{"model": "sound classifier", "gain_aug_db": 10, "hop_length": 160, "head_dropout": 0.1, "residual_init": "scaled_by_depth", "lr_schedule": "linear", "weight_decay": 0.03}
Rows from block 9, named by matrix and row number. Rows with one number belong to one channel. Each number is 128 + 32 x the weight over its row's rms, rounded and kept within 0 to 255. All counts start at 0. Numbers have three digits each. After the name is the row's rms in percent of the matrix's.
# convs1: first pointwise conv (model.blocks.9.convs.1.weight, 288x288x1), inputs 144-287
# convs3: second pointwise conv (model.blocks.9.convs.3.weight, 288x288x1, transposed), outputs 144-287
convs1.66 109:187161103143100121112133137131149140155145137108117149130170116149087070149086146134104118142151126154100202149085149114163104114088168135066078151109110144113097162098113081122102181161100104185086132119182147061063137151092150154103089085130132190147118145135160095149166071130156162121134128163111097127102115127061077099119121161111133118134168128154180069137127156145105184071176049121146145091116088114141145111115149132158130
convs3.66 107:129189175143078110133106153143139140158163136173164114144110118097133105097117093102164144067117128151057133118151145176109114125108119149116117125093121128117101127041141094123123163083074077059098106124164132058098145119123091126111151151104111133088122133153078170127143199073117129079181128054117171128106136150107111226167130141120132120141092108115070099131148152145126160133100132133097091163142072164120123114122089063149168
convs1.67 091:109133127094130135125110099129105094101127110146107138114146104186092141150138120200103120110151114134109094084073102171095137104151072142118000138154138162082117108155142093150159148064116169121133081134132161130109074214150105151136165160117159198102181199187137152094132124131151081131097122138124125069134172130085146121136128186107125146189111068140130101166165132093102110156142189123122145125130178080162162121166092113144095
convs3.67 091:128104124131211051147194147126154134101124130100122144158119139107130176130151142125152182045142148117110118105125128130098139172196083159126127054092130114098090083196144138092141103093169163123167130099118120156115104105166133147072131116107095094168101093099155154105136126163125177135083079119122088132128139116177172126099136164081147076041171148115097112110159153051122106165119088084153084169135162104103173110141103094135094
convs1.68 084:126119073133056123072137201144125142152154173114203127077080100159074142084130142159141137117161055155128148132185164094102113107172112124116128130116155115191095121099145094103069100098085128133133160136163139098122137117081117138126137097049109151140143124111205086163139148094157128124121104124101132132123213125163111078120163177098163144132125090104137106143112184187085140124151082163089131144096141110180124104058134107119144
convs3.68 091:112130171136100097133131164160110107134089129169112125093140111123113103089140159103104127114115203132104120150123093148138133130131100148105121109078116048077099173101088099155151081113103130101117124093099116095119156193087086089143126112102106145125081133044150178129084120150092093096153140141159145117158111097098160096063061111127104079129175122123136132148124129119114140134067094062096119044148114132052091116124075167101136
convs1.69 105:060138099109150159094157105111102127172124100176113137110139119137025070047064115066085119123141131116068108140080169165158144122108154120091127125158098152114111128191075116135129181178130077151120117099087153132111113161136088125173165111129138120120121174178140128193187065175111166144163178149112151170113164117140148081116139152147134104161109117062071048070127154188135094114124158111138124132144137111101089140189167133129128
convs3.69 102:115091161145102139122123155074151108181154148146079145104171143107171188113096159110130170123164202130134114127092075158169095086193207136145128130142133047136103141141154143138165173137118075088140107159145088077104120112119147160088109156132100154138189155192134224107198199112099067153148146161120111132106151147140125154115180090130143084106168144161186091201140141145084122114105146152121133133173218079115096125123106064142118
convs1.70 094:109035122094120118209148196140061166088127119107128086162105118104096113137156093153184174116173097120124094121167109165112107101090173116102112097088149127135104205087134153137057134135220128112135100142130112134086164151115129149161121183177094155095101082135060093112132145166143096130096102170115156122164110151127100117056198110128168085153080126072100161182126105181161137155118162126142129129145154086128144095148125100128064
convs3.70 091:115130074093106128110049130160126144144158134109122113130074111146133180128135135110105144210163100167131139118143064119131115106108103151094165121160082057078116073136181152116088079068082080145083084155101076087178134145076112113109150126175086147143095114150109148135121155068105164157137145138117107139161170148127115171116082107141126115087159106093154109131181139123166172150122109129095135143120110108096116142098069101175157
convs1.71 112:137073131117136122099141210082122149145134120041065143168064151151163145140094181065127134130136163163172178105147095116120128170161126133123134132132102140072060162076109180094141163181133110170132103120104111159180121097067152111099179176118118136168116129143195095130124105141142169126127114142085132168125136130160057083160128146143179104099086069139141120122102106119131120175145084165149109136150152116054102068141088102128139
convs3.71 109:122130131182131138124161125148089143145157078174128089116156132112163140182137128101066168170107059153129132153085172146144124106162129170138157108177119081126177107094098093115168202121128163091112107128138178152127056124083197136148122168097103159040146106173157137129208177058116151172117088172101096127123120145099110206120136122140093106170117108128089062155138134128121168193139109143141132141170140136132139147134145085126135
convs1.72 110:096150071117142197134094122136125139167117133109079105106167194117119082119136102161153128111097136131112157151082088118124118082133140146157126175093154141131095094135168054107079110120138118125136107158155130138114137094142133119154126065070102106155169131170113141094196127139070200107110157114144153145193147098148137122158148092144129144136171108107188107152178138129043100114173185143140181139143077170154156201105132161090146
convs3.72 089:114102125077155098126077129109164141124102049120128183168083103188100158087110172125125118140141137146162174158157065132084141091074148111097145048131111131126139066115155143143116193114132109130187159125158096179182171163145142133108105170162094131083178101145092135152157190130137140114138145115079133136134140068139162103104149086144114097125173090145099148144121125137089184154072121136148148142170090110134092103099151105139172
convs1.73 115:151095184152121124100084182098110162136056077070145117124121115141127083169129092134109012109142086207096162109112121086170074095111128085119126128119134148135159159099155122128138134107143092165139094111180061154157180099097176114114187163140101095175098103148146167142151145088138139151166120121138133149124130158112097092194140094108105120112162099137183067156136134108077123102139112095113156109141170086086125064132102096191124
convs3.73 121:119153113098166123128115189077163165150045087033079129180098154136134094117143123124125116143126124080204174040116139133146117154110128111096111114121186155085113120160135136137110126101128193162124087092071108108116137064142141076105132091118136106122128126097159081101110102109140205139121164111181165106100086129153134104100155228126124146124152051113117128168045116122136133155114136143156132111145092145091130104124089107098142
convs1.74 095:100124102107148101109134159129129144122147170184167134125042171167093132093169135153129099128078121136047126095145107164138149176103169097083159101161149104161130145139168153172146136163158132112103137138139145141160127158156088208104145128166138100139205083107158160141120139130130153117115208105125121067173093086134139096165123166163079170163096141122136119113161150162097144125078141110198119148077152134133103109108129106151103
convs3.74 091:129107102113112171095124086093086180080190139038144101146151162129124118148123114147180164073140153063174097119109080121134106125128094091146121175192157185164163122099083100128153093113168149149147088118124117121136086102172122103139144175085125136107199123120140212141125142156104131072143134135152132108098087115112147110120126126134149117066110081198146100136127108062125131041080118108147196110093100134085205151133150111124123
convs1.75 090:138126184138182082108125092156088136142107120147095130148118133065144123170102097048112130153184130184164107139133124181101154117147134133148121127122168136064133105019140107108161162114125043110163093181087145159096088117178066151139121160094119074142093180112142184124104094161188086111131184158124127140107170137093072050177139157139111159150115133138138141160181071160157129114140167125142147133116103096157101098141144146107114
convs3.75 094:133076135158115208101189102149093123165092124058066106139117105099119139168145118120143119135164102158076139097106100097061155120154073153160087040044119074117069141117173098115114122131123114113116100129150109205133140132104133137140128087148125105145091143124178091164169123117158107174139137162126110152184127108135177111089150168110173141147123079078174096167113166065129089187118104085156106053130152109136140152149159118150133
convs1.76 078:112123078131169181084099119169131106138170067145162121157072161121081125136124094210156108100051099110139090154105085094119103149125134122133127130083128123104122122141176141130098130120117113158094143148077181160105182164149098131112179116121146092167154169107163109158162144062082163138144195145117096090103092135137142122188104134184100144161117123121170042112140163105160156146100108183115135099167158155130132154183139090136143
convs3.76 084:155158137063125078184091166120144139156134081137100212105058121136120172072112134154140127134137156136142115137068169143122087144105156142069137130119146104115098181158151136181085111158148127142164127154091133157177141116124174111098146101169163071159149089102152086123076061140085148118110105123112115097131124133140125094129154117110102097080100150126158138104122126142152099057127111152070094116078099073129161113128094068129081
convs1.77 108:146145187116133088050139167138132148234124113134028122100102101138160123125151138158084098136147107147164134064081172134156105155145127151126128154178157086131116049119160107102118075183122100128131110142152116129194179120109166125093104143080131136096136047132130123101082177144117110074116160071106107106146093155127142107127144169075124141097142179146095138092162097118126116112130132161136070085107127107125086114120133124163164
convs3.77 109:179106141063161180123125117093099161129107127138130120086087170173145061126080145111194160101187118094156154129124191074155126146160123125172139156114149086062168093102118187125149160122155135162153139133128135098185150141080197135142131144150143113128121196178162096122129082167161168095103115118162104092143189154156109140126121094154118176144145101121114200065076083155110150173236116186193082185101101163112136172136114106102133
convs1.78 099:128111212155158142131129138165131094082127145133134120158108124071088123164107093107195149151139120064170159195143146149159107135148159184104159130055148060137127124075119158158149162139140167150165092078118126113073160164153091169088161086112101134152137175121120074161126131115115133120117197053171104206116135124099097148017123069080144112187169129123189144115180113097147175105150090147123122154133147134151135133063112180151113
convs3.78 103:111171053122129172076185116115138150066141109152134171130200102086161155106149160129071107162099163118132134063128101084110172079099190091125117065125157084141121129183089135133139123134184146144120133162153104130081148112172121113159152117113116129120102092169135087090099139147128143158107126158148187096109147113144175043150135128111139119141153122122178187092106179091156132151088082197113174134102174107135220120155152106122179
convs1.79 112:145129155176081160074171168168145138124039107097096149142118155082133104045130077130134088161173172114122066172165091179154111123116146124139065125164138096136113107084126112104129157088155098133165148136153174100110128147141124124141112082079134100140149093163157113142111165136101135154161197135100088105114122149140036171185146066126140124136149096130228136119210169130126072120115099122170139124149180165152108145145095077121143
convs3.79 112:148116110135144081149061138062092139175112134053126176144134136085130092156146148158170112117075097137111112135081050082154183128158106128148132139111139113168134084116159124078103149102185093109101111129188126129052123178133127086132144146067050122137135193130103104104121125173133135128094105051096149125125144082107110103100172113132111125193094156107183089160078213105146184173126176089106125141160108082127121073085116091148198
convs1.80 095:107165127127136158120149126145137168138094115178119146151183146144117109130136141182182060128073161091095125139110142127149121150154117120090126134092103154148102133099161102109141198068129108120085151123157129195117173134118116143130113134042109156136125131091248182145157098061153186155130155136133143127064185118161192158251076161127076135141110121115121057115124167140168141109186117093150137121112141154136158143122141098121163
convs3.80 096:126098100181167156119088229115090125091091113118180131150178105123084139108111094133167171145087154122166097153125081040104172152079132058145131126147130124119085169118041098161147136181159093125151166127155106125177160153147145133132156099077210127143121157099126108141137145144102158174085132104127127149150133134122142079148149197146158175126126069174167147111046131132150157150151087158115165114112119083110137117133122128100131
convs1.81 109:092177136132101113108128167159180071145182148142178085146091141146101129092161121112078114126154107171112115156108163140128134088149111118106041109094104091111117165094125130139158217108131143144060135169099125147069089220133105102163128125168127107145145099108121151133114068185126179083146106145118133105135098149137118199078173152052102135112118132182109136133167153083140127116164046177115160129163114158108096111148123107139140
convs3.81 097:153101103108083104080052108177116130083039057092164100078135102118064115106153093143097136078095161105088083164083130160069169121098121152071135117082100179064122106112128108088122160047101173125108071099148117172065138088087112134140104150127078114075080098139077111143071145085120108151191133142098115131118160145160149150132125066133126130114107134111141093178109112120133138121102099123077122155179109095133092107098077123148124
convs1.82 088:187161148154092130133204176163101125141113156116108124135135103158135201114134138101128162111081166137121153176137155146092116098108048115061145122127137121150115119012107132107075153215182172143111106101166120081182113125103125133131132146129124127121139119201144132169146068113154128112111170148125167133140159118176095144130110112163132131095070116146129187136098088164144120099142222173150100130056129076137174136150132119083160
convs3.82 093:181132122130102076102175119163189121106090127109167138107126178081110122139109158154146137166134130133176089172137085116171094143146110119113117124145132080130125102103125142106160100142122142156154110130090099134097130114168139165115112197154186151110090106127180247122139065121108179179098143070099168116132102091131123104134108148125106127080146096103162186162114145179060164118085150128167120135070193076093139092148097133112130
convs1.83 117:132115099113090145132108134174169120116160185101209137095160112086114122128167135200132150145158105087178108105037174077150128154118165102133141118139161093150121146131133128119111140129131160095113130107177103111088105153145184139127185108143073125109161097103108071196096117077119165086151124094129105217161089140147160110175103154098098130092207105107083125167128125131141168172119067103107142065084138103181143104045074131129146
convs3.83 121:118119105196155109153146175102094109155173113127147142109141139137169146187157147105100149097060083118159075083107172108098105119081083136124094107126108128153100146110143070115078173194138124157075149166051158188178118125120104126122108131169129088190053155118121123085137103157106146145107077120169172167124093083165136095136097063180168111140125102175095142109115127103134125065177148154131140090192134167066137118112169130144078
convs1.84 098:195107121143120090141085151112143083139115105082092098138166107121146161087144128082125127158176142123114117103141124153149178129211135150081159164089111114121122153110148101097127133110162111117144135108158150119125160127127124128142111147043090107134133095121179152098149187137169128106111167078128110164184139123177098114208125044119134152121148111144093096139197060102156175168169115082219141080095162127102131165107118093121131
convs3.84 103:147028122158140151150093128116132164135128137078169127152122074188096110097082134128111125121136157129071078202096081137104100188151174145165109125100110165108082106101176135086155102183097161121103086144106132113075125099150083197135151134083156176120104104149137157114120085126118138139108113122082160079129114066120181104104152148105142139125160150108131144093096115090134120065075093144125166106083150135118101109127156090134119
convs1.85 095:137103103151124188093130111161105163124136065150158153134131129118124064094140084133055147199062146145170130078078110159159070127101146085097115136151138104123150105121084134108115165158147109151142096132145166132120126155151091156132078112167156167132153124118140152149142123115127154145119171100080114187107101146090165069164148159132065094146159171183136196082140064100121093119211141156185110153119119118095137145159108094189069
convs3.85 095:141114128159108169121176103106123131147162162126118127077118156063133170127138147159062123104121136112106164095079078138125153155156185163108050115080128181153138117115147114164101115078083136125158120179134154167084085037154149132090145151107129129117131105099149163093135114117134169162106166124178142142130063143157151102106101135101105090148177142134158106159165105127079139177147113207200117177184131146134145158108158098144132
convs1.86 110:163104150065142130097151159075165134164191112039145139156172134136107139117158166095112205118075121115134122104214143104111118125064102132085149150117148112094112125106132187112074107130113084122111123082152141118125125125057208151128179126140149141112139117127117070106083169126134100128151156075122174125090064143095132051104115084196152120120095126111084128072094137151073111104130169181142123169118116114166114103127157129034167
convs3.86 124:105150210133146102193180186116169100113116160128165126136106156181148115106099067157178119147151100172159121146156174159191124130118127138122136161149157126156223154146138146164112120116137171182162125136122114140143141133149136136123132179160120158162184179132171143130092159134161175191136131142187114174114129138169156171189166112139188129113154145129137140119119181142104151123155142116078109159159117135194170137130135150140197
convs1.87 068:166103130127120126142101128147128149127163148115147103163145144093096132193157107107102160176199128144146133126132126190138137147130174169113143107155140149074121140204094119081130114089124124123149119114123110130054116108161117075120105138089128157116101174128130094152117137131123123080106142123110059132114117150150131157047146151073123110121107139103103118172151049127071124140141184135179101142167141086146155111117131090139042
convs3.87 066:151142136143174114175143117125137129053107119130172118110158109136119153162127199123050179135132143119146190170144254141107111107119131126164143176132172106079162123159138151120122175177156144116162152113111144139116176168187111234151077142171133135110182140099096093117143062143102198129046171191173127134177147129120164161162189145132126115128132133153161119112123144087114121121129066140116136096158125140124169158123169131154132
convs1.88 102:070089099117138170168156126139117120098104124141123100150093109091141131077166124142186135108177077123133100054105144121146123107167097095103123117080137098124115206131093114090091138115180132151107084115148096189125079095071164135185159079172101120116167114106119075146118138117147087111123177189138130144110070140129128100094100160142148122134127139097155170169117141136118131106104125136120156137152120156094101101129106164151164
convs3.88 108:140047100132153138171131142153117114157123142104119107142183164134101120127114139128120135103143113165169120162077155100136177185105209085105169185156174125115139164102135161178193129127142162157129130153149120102146131158078083158173118129148115127107187157114082109124131067124163165154165158163123167147113138091141149110156212091186149134181064146145159133155078113138154085186179078120121126146142121182128144156131204125089127
convs1.89 107:124164058131119130138133143149073123170123083131132150174196094133101116176114106160166136123104140108091113112103131136151178121112145123165153109163168153141155103053155199139190170216203199144119142097104146137126178151116072098128160111168115121066136153130118105119138135196159167115069140117145173183083108099107101104205128125080060193136121144144130137080162147117171140114174146098131140107118141103133109144130084187131120
convs3.89 117:083110131164183146151123122114081153150099158110164176183054136137131102196116136185158126138160166111137076113133101072048145114139149135187100158120114108132161108108174134139117107113086079157123093117149102127129109160114112045154147091100111135115131167150091110167160086090153090138121173188113172150152088090145123157135158171179118222181130065107157160154099129145151099129130052125143162108088163117201087113112094061123131
convs1.90 106:138095094171144114101104151150132165085174145121081103154111130084171107116147117148146151093085161107151159117108152066142145126146116103090115087101113168150078132072207151113052110082202209153144121140095108148094126145170108129098102158168118120118138160121172106124163101088073105127144168127131128170163097137085159065161151190088106110064155119116126163187094119157101149107130091170111118112129139116155181139147095144141141
convs3.90 105:126178114111156159147081081159126151095134123176139141136147122169147121040056101112086075138125134093130164106159165136181101130083148176091095100162118161059136140140135100133139158169154119148105138121077118094205096185099082120100126111191139057169129145154159187077162152078116095128051105113145098087094189104143129148177176156106138080164119167097111094114112163160130105106082115083081186170103128074133148124103154157119109
convs1.91 092:075182156146145147103113117093095132070138063161094108090156127160086142152144074119177102141150108121136169086117131121114087069089068090120049159133104088154101148123101140163136089123149121134162105130140111073148083200142131138095135093123098141116090076168119175113130126124149154163139135175114090095143184159166145121180180162162111144175104153183121069126099092055055150154090198143086119066151105111151167131119125146144127
convs3.91 089:121140082097162107139226105106108104149136167060130124161139127171156086075129133156150113108105123118100076138138128083139085128113151134091162167110077136117083147189056134084158169103131099133128082054106121156090101146149075156152143157082167164111144063118119123113096138160104087114136091134134129143126097123126145136087152070088107105082110126178098095149096111110122087091130100224112132197129180154148154075138110107132112
convs1.92 108:159139142106133092160089139131131119183159105112142099139105197084114144113112142123103079124136123142131155149158150105154152137171113129130147118098091106126134167147141186123168159131152144099184074174065166070210105161188148184140134124077120103130152102102078190140098135096111122110095159138143098090095134128137119185064132122118115149122100138128145120103144148137176149127096120171181117066110163145128123159142166133129159
convs3.92 116:143120140114172101148095096110123128184132085110162138109111101142184073137143147165152159136129104048154146183144180134152073137103124136140123135161139122130123122066132196175166149172150144167102181124122106165174136125159167166143160096163069130126079146154084168108086110131084111145124092064206180138054162094132144149145151105150152167133145127117133085103145107126142096118179093103129100163154093162121192124099084141150087
convs1.93 105:122121163140141168137165128129142039119080125132068166122144117116128122171158077143107093109130144192096104127143127105182122120087133079145072147145154067183108084144129111143052135130129113110079155110101137113145137180142161155170089081114093087130044120062153168122149109177115125131086161075145158068137102116081185128151141105080106104105167153091097150108140177120133114142086107133166141122172129122157159121175133123107204
convs3.93 096:116121172105086136089097092128160117115104139172113149116066084114051139083158104099164120140113180105140103100101117080136150129147148134118129144116125211087153099141126114137074131084144121093143123145140105117106150146129126148156101098123118142033185142132091083138103146112131098103190130082118103062153172113116120124188165153124136107141124105077134117186154190136095170179116154097168113123152085039171113131140079185123083
convs1.94 096:108160174136076098165099117151102130089148130107111120122194151091140156093125135122111178183116101110144182149162193121151136137132227117109122127110095122136151107109101131163084158141149155080114086129108124126174187077131119157135094103120081111169192153120183197068113122057153073087143205077112175130140086149141130119160140135168138128140123121110149107102172145140162145190137091058099091125155142167110112157082078118134128
convs3.94 083:134125120148138128112136139116170080145135103100090117109071134115162113137139148121195089154134180139147115088112150127126126104132127144061142118067138098123134116176142152123098156118134114139127116076082140143133128089102172130148117118188129117057114195092175059087107074122102133079115151130114153113107137123118144158172068114147103125158142156103128066150153135160098152177132097164160107143022151183168080161110163122127096
convs1.95 085:133094075197116110182202115169149116106148133147107112140119146148118108029129149086160179125084158106127127097148208103174107101092135104131175114115123134141124142136159150101168090146252153099061148156154154156085167090162071108138131146073136096103140101124118096128104110203183092126089167127153148106133112162125115166117126106131186131102127095149161153156115142083176133169193167114150150145077115194092123102168123192111106
convs3.95 076:114114065149078132143167161137162147177106125098141136099146138107060084138131137132111140154111159108163087037019175194111143132160096092127123147108137134164124157187117146071106110121128086107172215126163129115107166165124103135150101152137175146120093149156142128150114145160114215151153133118124139118130128114113140085144094154131121100122182165139102125078156112133120126164146147144128137133058159164113116099153166130144157
convs1.96 098:103158087144162134088097119108082130104121086136086139163153171127195042108166113147141167155153115106136075124088116115140139133099127124130153133139133118100116147155121088084064171145178118085153122104061093138147090065162153151129114135150165170153169123100087137157161099082167128166127143138134119120154143072163174134141135084088145105143150124114143090123167183116100142149127109095134113130118152089057114142081123118129079
convs3.96 089:133142179094141093122160124143065096174196107125134127173117143157147183119127090173109130088102135158087147114198152140179087124150123165051133139137118112101130152143104164112120132116102181121125153152122086139164090073130127152140099171090148140081156152129076101153084186116123185129190154117141050158113147099084087123083136116112139120133113093134133107111127128209131130123153169082117134159118143163145154134119114092108121
convs1.97 098:132122116176109141107168150151115179214157113107093106080118146100124153119133101122161180120108126159112150134110139143136121169134183128135102138143130131070141140127195175181171210072140119194148128120157149147075135127117143131134056109096156157145138135170109115125114106104142105146111075163125090121168133166093086142227116150140100101123086078132127142165093183122067104102092126180176126090095120141142167152152121112106136
convs3.97 076:131103112237145160118086057093123124084125128118101089143181150162108139132151153132125154169090138145133093174110096192107166093077098079145129139135133171110076122140112093074136140126107126142073147150148104167137119129137114140137094092093085081108128097146125088141161068050098116181130184101100130151110173113085122094105153146102137159125088106178159181117154132079143083169081096138138157114089161112113150166104076167083125
convs1.98 104:105127177143106088043206164164104156130139074141143110132109121122127094157131114099192186118129141076143113129131113106148101108118147109148179121083097091221164146137098132117156060126194145177138146115115143133157156151114142114128183067112126104114117137139130129148081100132155134057104106165149125106043171134144144139108174138068104112122140157134181181100091125148103163055114136105142118109140123130090170126143117128177151
convs3.98 105:143106170122117109145137085159136174178078122121171056048133140130115117134124108093102132122117128170120083169120076157115099105068136121079166174131093119133092136074156137143082081120112117115104147092131118122123130120111138206137131112118184156102144116121078187112137149083110096093195185138160081126132136146104105173129136122138146173157120152188095106137119083065108132103154158106158132113163055224133103129146134138099108
convs1.99 102:084145168139060155086126193125161126106122092110141114184161137121127105121089095116123105128218156119143102108141137124137130097145166073098106103159122091089145187131164148147054120139196130116150140086163097105080068145116152153099144117112095106146111088058206094148100098136144173140106145124144120125160132168181104178111168126125149068108148143163089143135103152136089091131127062089070067152145113102153140055111085171177108
convs3.99 106:108143167092129116124126174123162146120135117128092107070143093150075103173139131113135133117090152150137135074110155133101143107189080142100145163153107118119162086183133078137140082068081153084079108187142143163123150090166137169148142160080157081167091168119147135081154165085119141142184104110094141143119147071113109151121140044191107079126139151086071122113115179158140164168144128092124105184191155096176110139118130136164102
convs1.100 112:099142082114120154109154104177063164114158110098145098184139134185092149156121088151138138116116120077160081124159230114154128174144192134106140106098168149170111158176088136116114213169184182178154093184067140199185139170075147154152127111152130071129153158152140167103127124116112112082132180106152106123145095104136181097151160170143140150188111183142078086113084109114092130190100163150124095118147102171114088128122169091114119
convs3.100 118:150107145092146182120097106147071116148124130069092161133177140114222088118159211105151138162126117090135154135106065232121163138147121129122127139175129093191099092137141196166146105096153162108099108155142172094085110143109132047110148153094069180072095071148125101182135156093086086131120084134147108110091137120096150131153108155136091144138104184149129130163187177151094136137105175177124098144141134106142104132127118146084138
convs1.101 117:118117133058151162071126103137109090125163179142100135093139103109142116130131143204116091085140171103121134128047071157131095169097133177150164100117076131174102136137176173097132110128169132095132110124106202107132106107131155107112166099136119145156145123154101070082088084196163142156118165136096088149149125109118183088171148074110100066174160140051088146144155081130124163076098097172119049127106116121138182137124075111127084
convs3.101 105:144118111192144160098129164136088125170097138129069102094160105110167140158128146174083189126147159130164156091103110072130089153122181165103101119169132110105130157112122114136145168137162129132106142142115127125128158148087169154102141111156087169151150199189141035137168128182193161100124134150140144153146109076134148128144149087160135142126118136197100201127158109138149090133187112077118103089185101210159206113117137103128085
convs1.102 123:103134204114158131096165099140102080085142176119108161177142111147078167129149103098215093106061170110130139099175127131171113138123138136122091113116135086129106135090134131093094149132116143144119084106125120126163100117134115131072079137105126122163175143108114177123127148184045128133160149072084151037076126144184148143099094131119149138160049093151184071141083179125161105168140101154213188173168115132146127156193111107091131
convs3.102 128:141166146071115122117148060118118113139088121199118129180126120143090162115102110105094098109191222125122200092191161095175119167165120095108144085110165129088124106157079128126156130132125121134123107116108071103136168101120140126142058089097080151151153093174082192204144152116145078143131162151062073129171095150152080182138121171149162097155125171057128178174144171178096095144124175121142145123090143060130124122158088176170084
convs1.103 107:135101124106121187157096094136104147114096152136057089149132199118151137213170134092152143143122086098097121128096108169104113110106140184076146122063115132187141176135125124132146116145153199139128082140076141186094174158131081124087090124190139129150103125099135100161201110163079128068146181168146109126114143153110099100145150202208197144136091140095150117093118117172121125125136081119167124080136142126151127201165124138111167
convs3.103 113:120144167188128182138119147117138138121151168189081143078191120154130011114137125121157131080173143126112172046112177132129128098147111207083154144171132148160157120183156145100125121098072101130178165119177142150099120089138143137130135130108126069099167083120125166137127153100136144125168154129104113169084089135121162122106133061092069141165107199116075106139116160182141159141102150114111175157117121133152157111118131110112157
convs1.104 103:137144111143123102137097152108121159155123076194069137077119107106174096132103121106181145154180127162050133106122157141127146140089141190157101111151147107160172161119098104165094131115193108143127142137157069126132137121141113104140169106209094090097134117080061109085109065113203108151134131109155108121200114090135133089136183146157123161118076139109186098154195159087132129105104127162134160119147178131128086080144082119141118
convs3.104 102:122122140069108136099165149135141159167209147130098180187121128132112130131138134151150067101153178174115115183156136195129090152066125124119123158180134111128121149130084130166156126124094109167097119152141120110122125199147108180167126094111059170196128169076162107147092156126161125157165154154141212065148147123186190170157101109240118099101087134124106129132175156169077174117132137116162136122170117171105162147134169145147093
convs1.105 102:105106151171132109121099167148125100192154106116152138175113099133187100171133091060067127138182101123138157151152132087183128106204155094132102108106055132160143116092195154108154073080135102101125166144129041142120163161106123112150174111125105113097034166118166132077121138154129100152117145106128131099153152096187109188175144086090113137131142144155126101114127136139146134155177109164143130143133132106147120118112104080133157
convs3.105 094:127129121129078155135104136122148164094132116158124130157157156157155178180109159184172168154127137149122143163154148173166208170169100143135081169130159136103142164136175096160084156107127125177134179165168095122137089094145139150140149147135137169183139173126127153125143140163161076126180147148113149117118146124170135196123165068175163157196169161126114119111140108159124119120097144202167113199181120199154165139162159123180223
convs1.106 112:071088065098104156154188139127070117116098166166126088140159150112139111146121142096193097151115151103061152126097096127100144138174136146118161049156144126048128172186089111157182133152153108153150126125111142167122128082115115140109117088128158147112110133177178126129171131172103083173122133149138140158064144129108122069134145118103143148129137141104159146142132096146123112127182184105160120122126036142095078105165130228145096
convs3.106 114:097147185181140173131090078083100131161053129071124168146123196054166123133134151129087180187136115125084105166114165145157173103153089113166096106179141111143143121180164185096148099104095145080115100153139180125096094174123137057113114157121139136127136150086165147123109072155149101144134146077122088144135163168137105105092130128075147117108138159067180092106145132065099131133065108179134095184074164137167152107150054154084190
convs1.107 111:107095149124090171184067145158119157154080130106154068124122080101125136161119112052127126162142156115094132058134170130170138141125174092094164134131164182096134118130102162120073116104141090037115103138117161184058144150131093088154103116141104088137088107121091161173138122109151111097153135163105160163167151121130113168074123128146122159138148158147088129061138103118165130125162107131122138162081111141105127146104081170117108
convs3.107 111:119128143143161133128132168088114124228091124102111143171155173153124070144085166122184129128164117151089098092109167098126114143176136084190153137141109088103171194106123203153185153153094127099070114068116061174196147142121108110087101092142164077126091124162124144162118098138115121133128132132134182151127120085138095127138191125196114178173087122088105116134131161186202104076175160105160134187143168168109110098107129108114117
convs1.108 114:105131189094158118176115082133136125131137101111188118111115124079159089097087114127065151151115108110046202112083111139187172104151185150137156126155067107106091138102075129136122153155125072093115096109152100159190114092139186176140147150113130097194201146139151195189117106078142134156073169106144128128169116135132124140052117204122075167114117128178086107084159161137144182125097122112110093152086175146064138116117123146133153
convs3.108 112:115146149141133081138170149120166160102169049088092111133163129090123113132161122175104108110112143079141089109193095130146170114157127043122121125141155126174137116105102133120131186202175142121167067115132149111065137089131056090132133122116134131124161135126095131088134157145174174139176096116103170103099137115095158137094071168154146155117186068152214123176073147096088068141098097130088142093103089074120165133118093190136142
convs1.109 092:136140171144126159160127063173107168144114174132187108172115156117120106094172109133210121150118162104168086106107164181118140174199085129134106153081114106179116185126143137119214171075129155123171103152140103115123095150148155141149117136164113146130139143091084131140156104103182093074128157087124161144091105143164129036101140138114087111137137109168164116168130148134188166115156160156129145093079128025035122116130161116143107
convs3.109 086:108046092193125068133094081090132123117110084120152180098121162134056121136137112183118087124124155143146162127169152095126143091121173118109112102135128080131147098073132130128131088107125225112088065112121084134127131115067109186150094103114184119120159086117101125092137056146149134109084151169195219099065130096129107141134235078129153137109081108120134119131081194157111136123134114075100121112128135152158207097124148119129144
convs1.110 101:144145126141120083144163092151127143087119121089139101135088059114151159135123158121130125120180131099135152097106146120122127113089115166085152105180131074197118125074148139096194102173139135142141142104073137122109235124145114167154147131039140085121135135098158181157107109167154155112154180096148101090151158068118148153081104077111109092128160133142200135153177188119156113075148123146095130162132161154148111152076125132106169
convs3.110 101:125125105095112149124130063120156164144171094074134150173162146104146123105146131115114155091125154093134097165132072145169097159130125141102138164117135170161121107130133094133102153179189111090166133142112096139165071103129169087095097123161159076163131084099152169140114082101096125171152115128161095145069127124125156111109129112177178098092087163089171060141193105160097132148078162086114141097071071122162146129084124084135127
convs1.111 109:181154177120122174114115126151130080079151169109087136113161166098103184079130141160156107136127139161144131140099132166127108131131083089123115102157188140083112130094131122127091100144187075148127085140131158030098100131114050138110105169103139116108119099140137131086101128063097076120085150129078167077143156084098147188124143112121170175081101062144122117198103128148101181127095129154147121103179111131135125167124132173135117
convs3.111 111:110127177118163087134174098138097125094128093072101142166097117068114173087130144093140171163149177149129145153182117155075216115113125103150080175098089101152139162158144126149095120111137151098159091159143148095147192150143134125087156166112090147141131149168089115151151077174145150127173123112161058105141165112145135076107103188123184176087126109110142132111147159100151118167071079105100093140134129084113106133155075158122197
convs1.112 095:055151156111109129113118115161158095126168140080061085150137156153132130131200132131161110115117133124127152102131115169152133146087142110169136102089120057106115150103118158119180145164152181121119141115127142039149175074120091166102101128101150147194173132111151161173141136140152147151108185106139186111089137127127134165160182141178111167150134070106130073146188185079176161159072069122200166152155143084139100119111121128155095
convs3.112 090:108187174144093120130106148155160080050068151129102081117107161149098150118102091164226120104160082146129153161212162200156084117172091130170141133063117132110126150179130138139112137097139099160102138135136150103112132120126082102162136056165131201127130195121122149140103158162141161126117147098085107129135125155130146112144126077160138079127131101102112111115171119126088150119129095131204113174133133142183097146111107198158102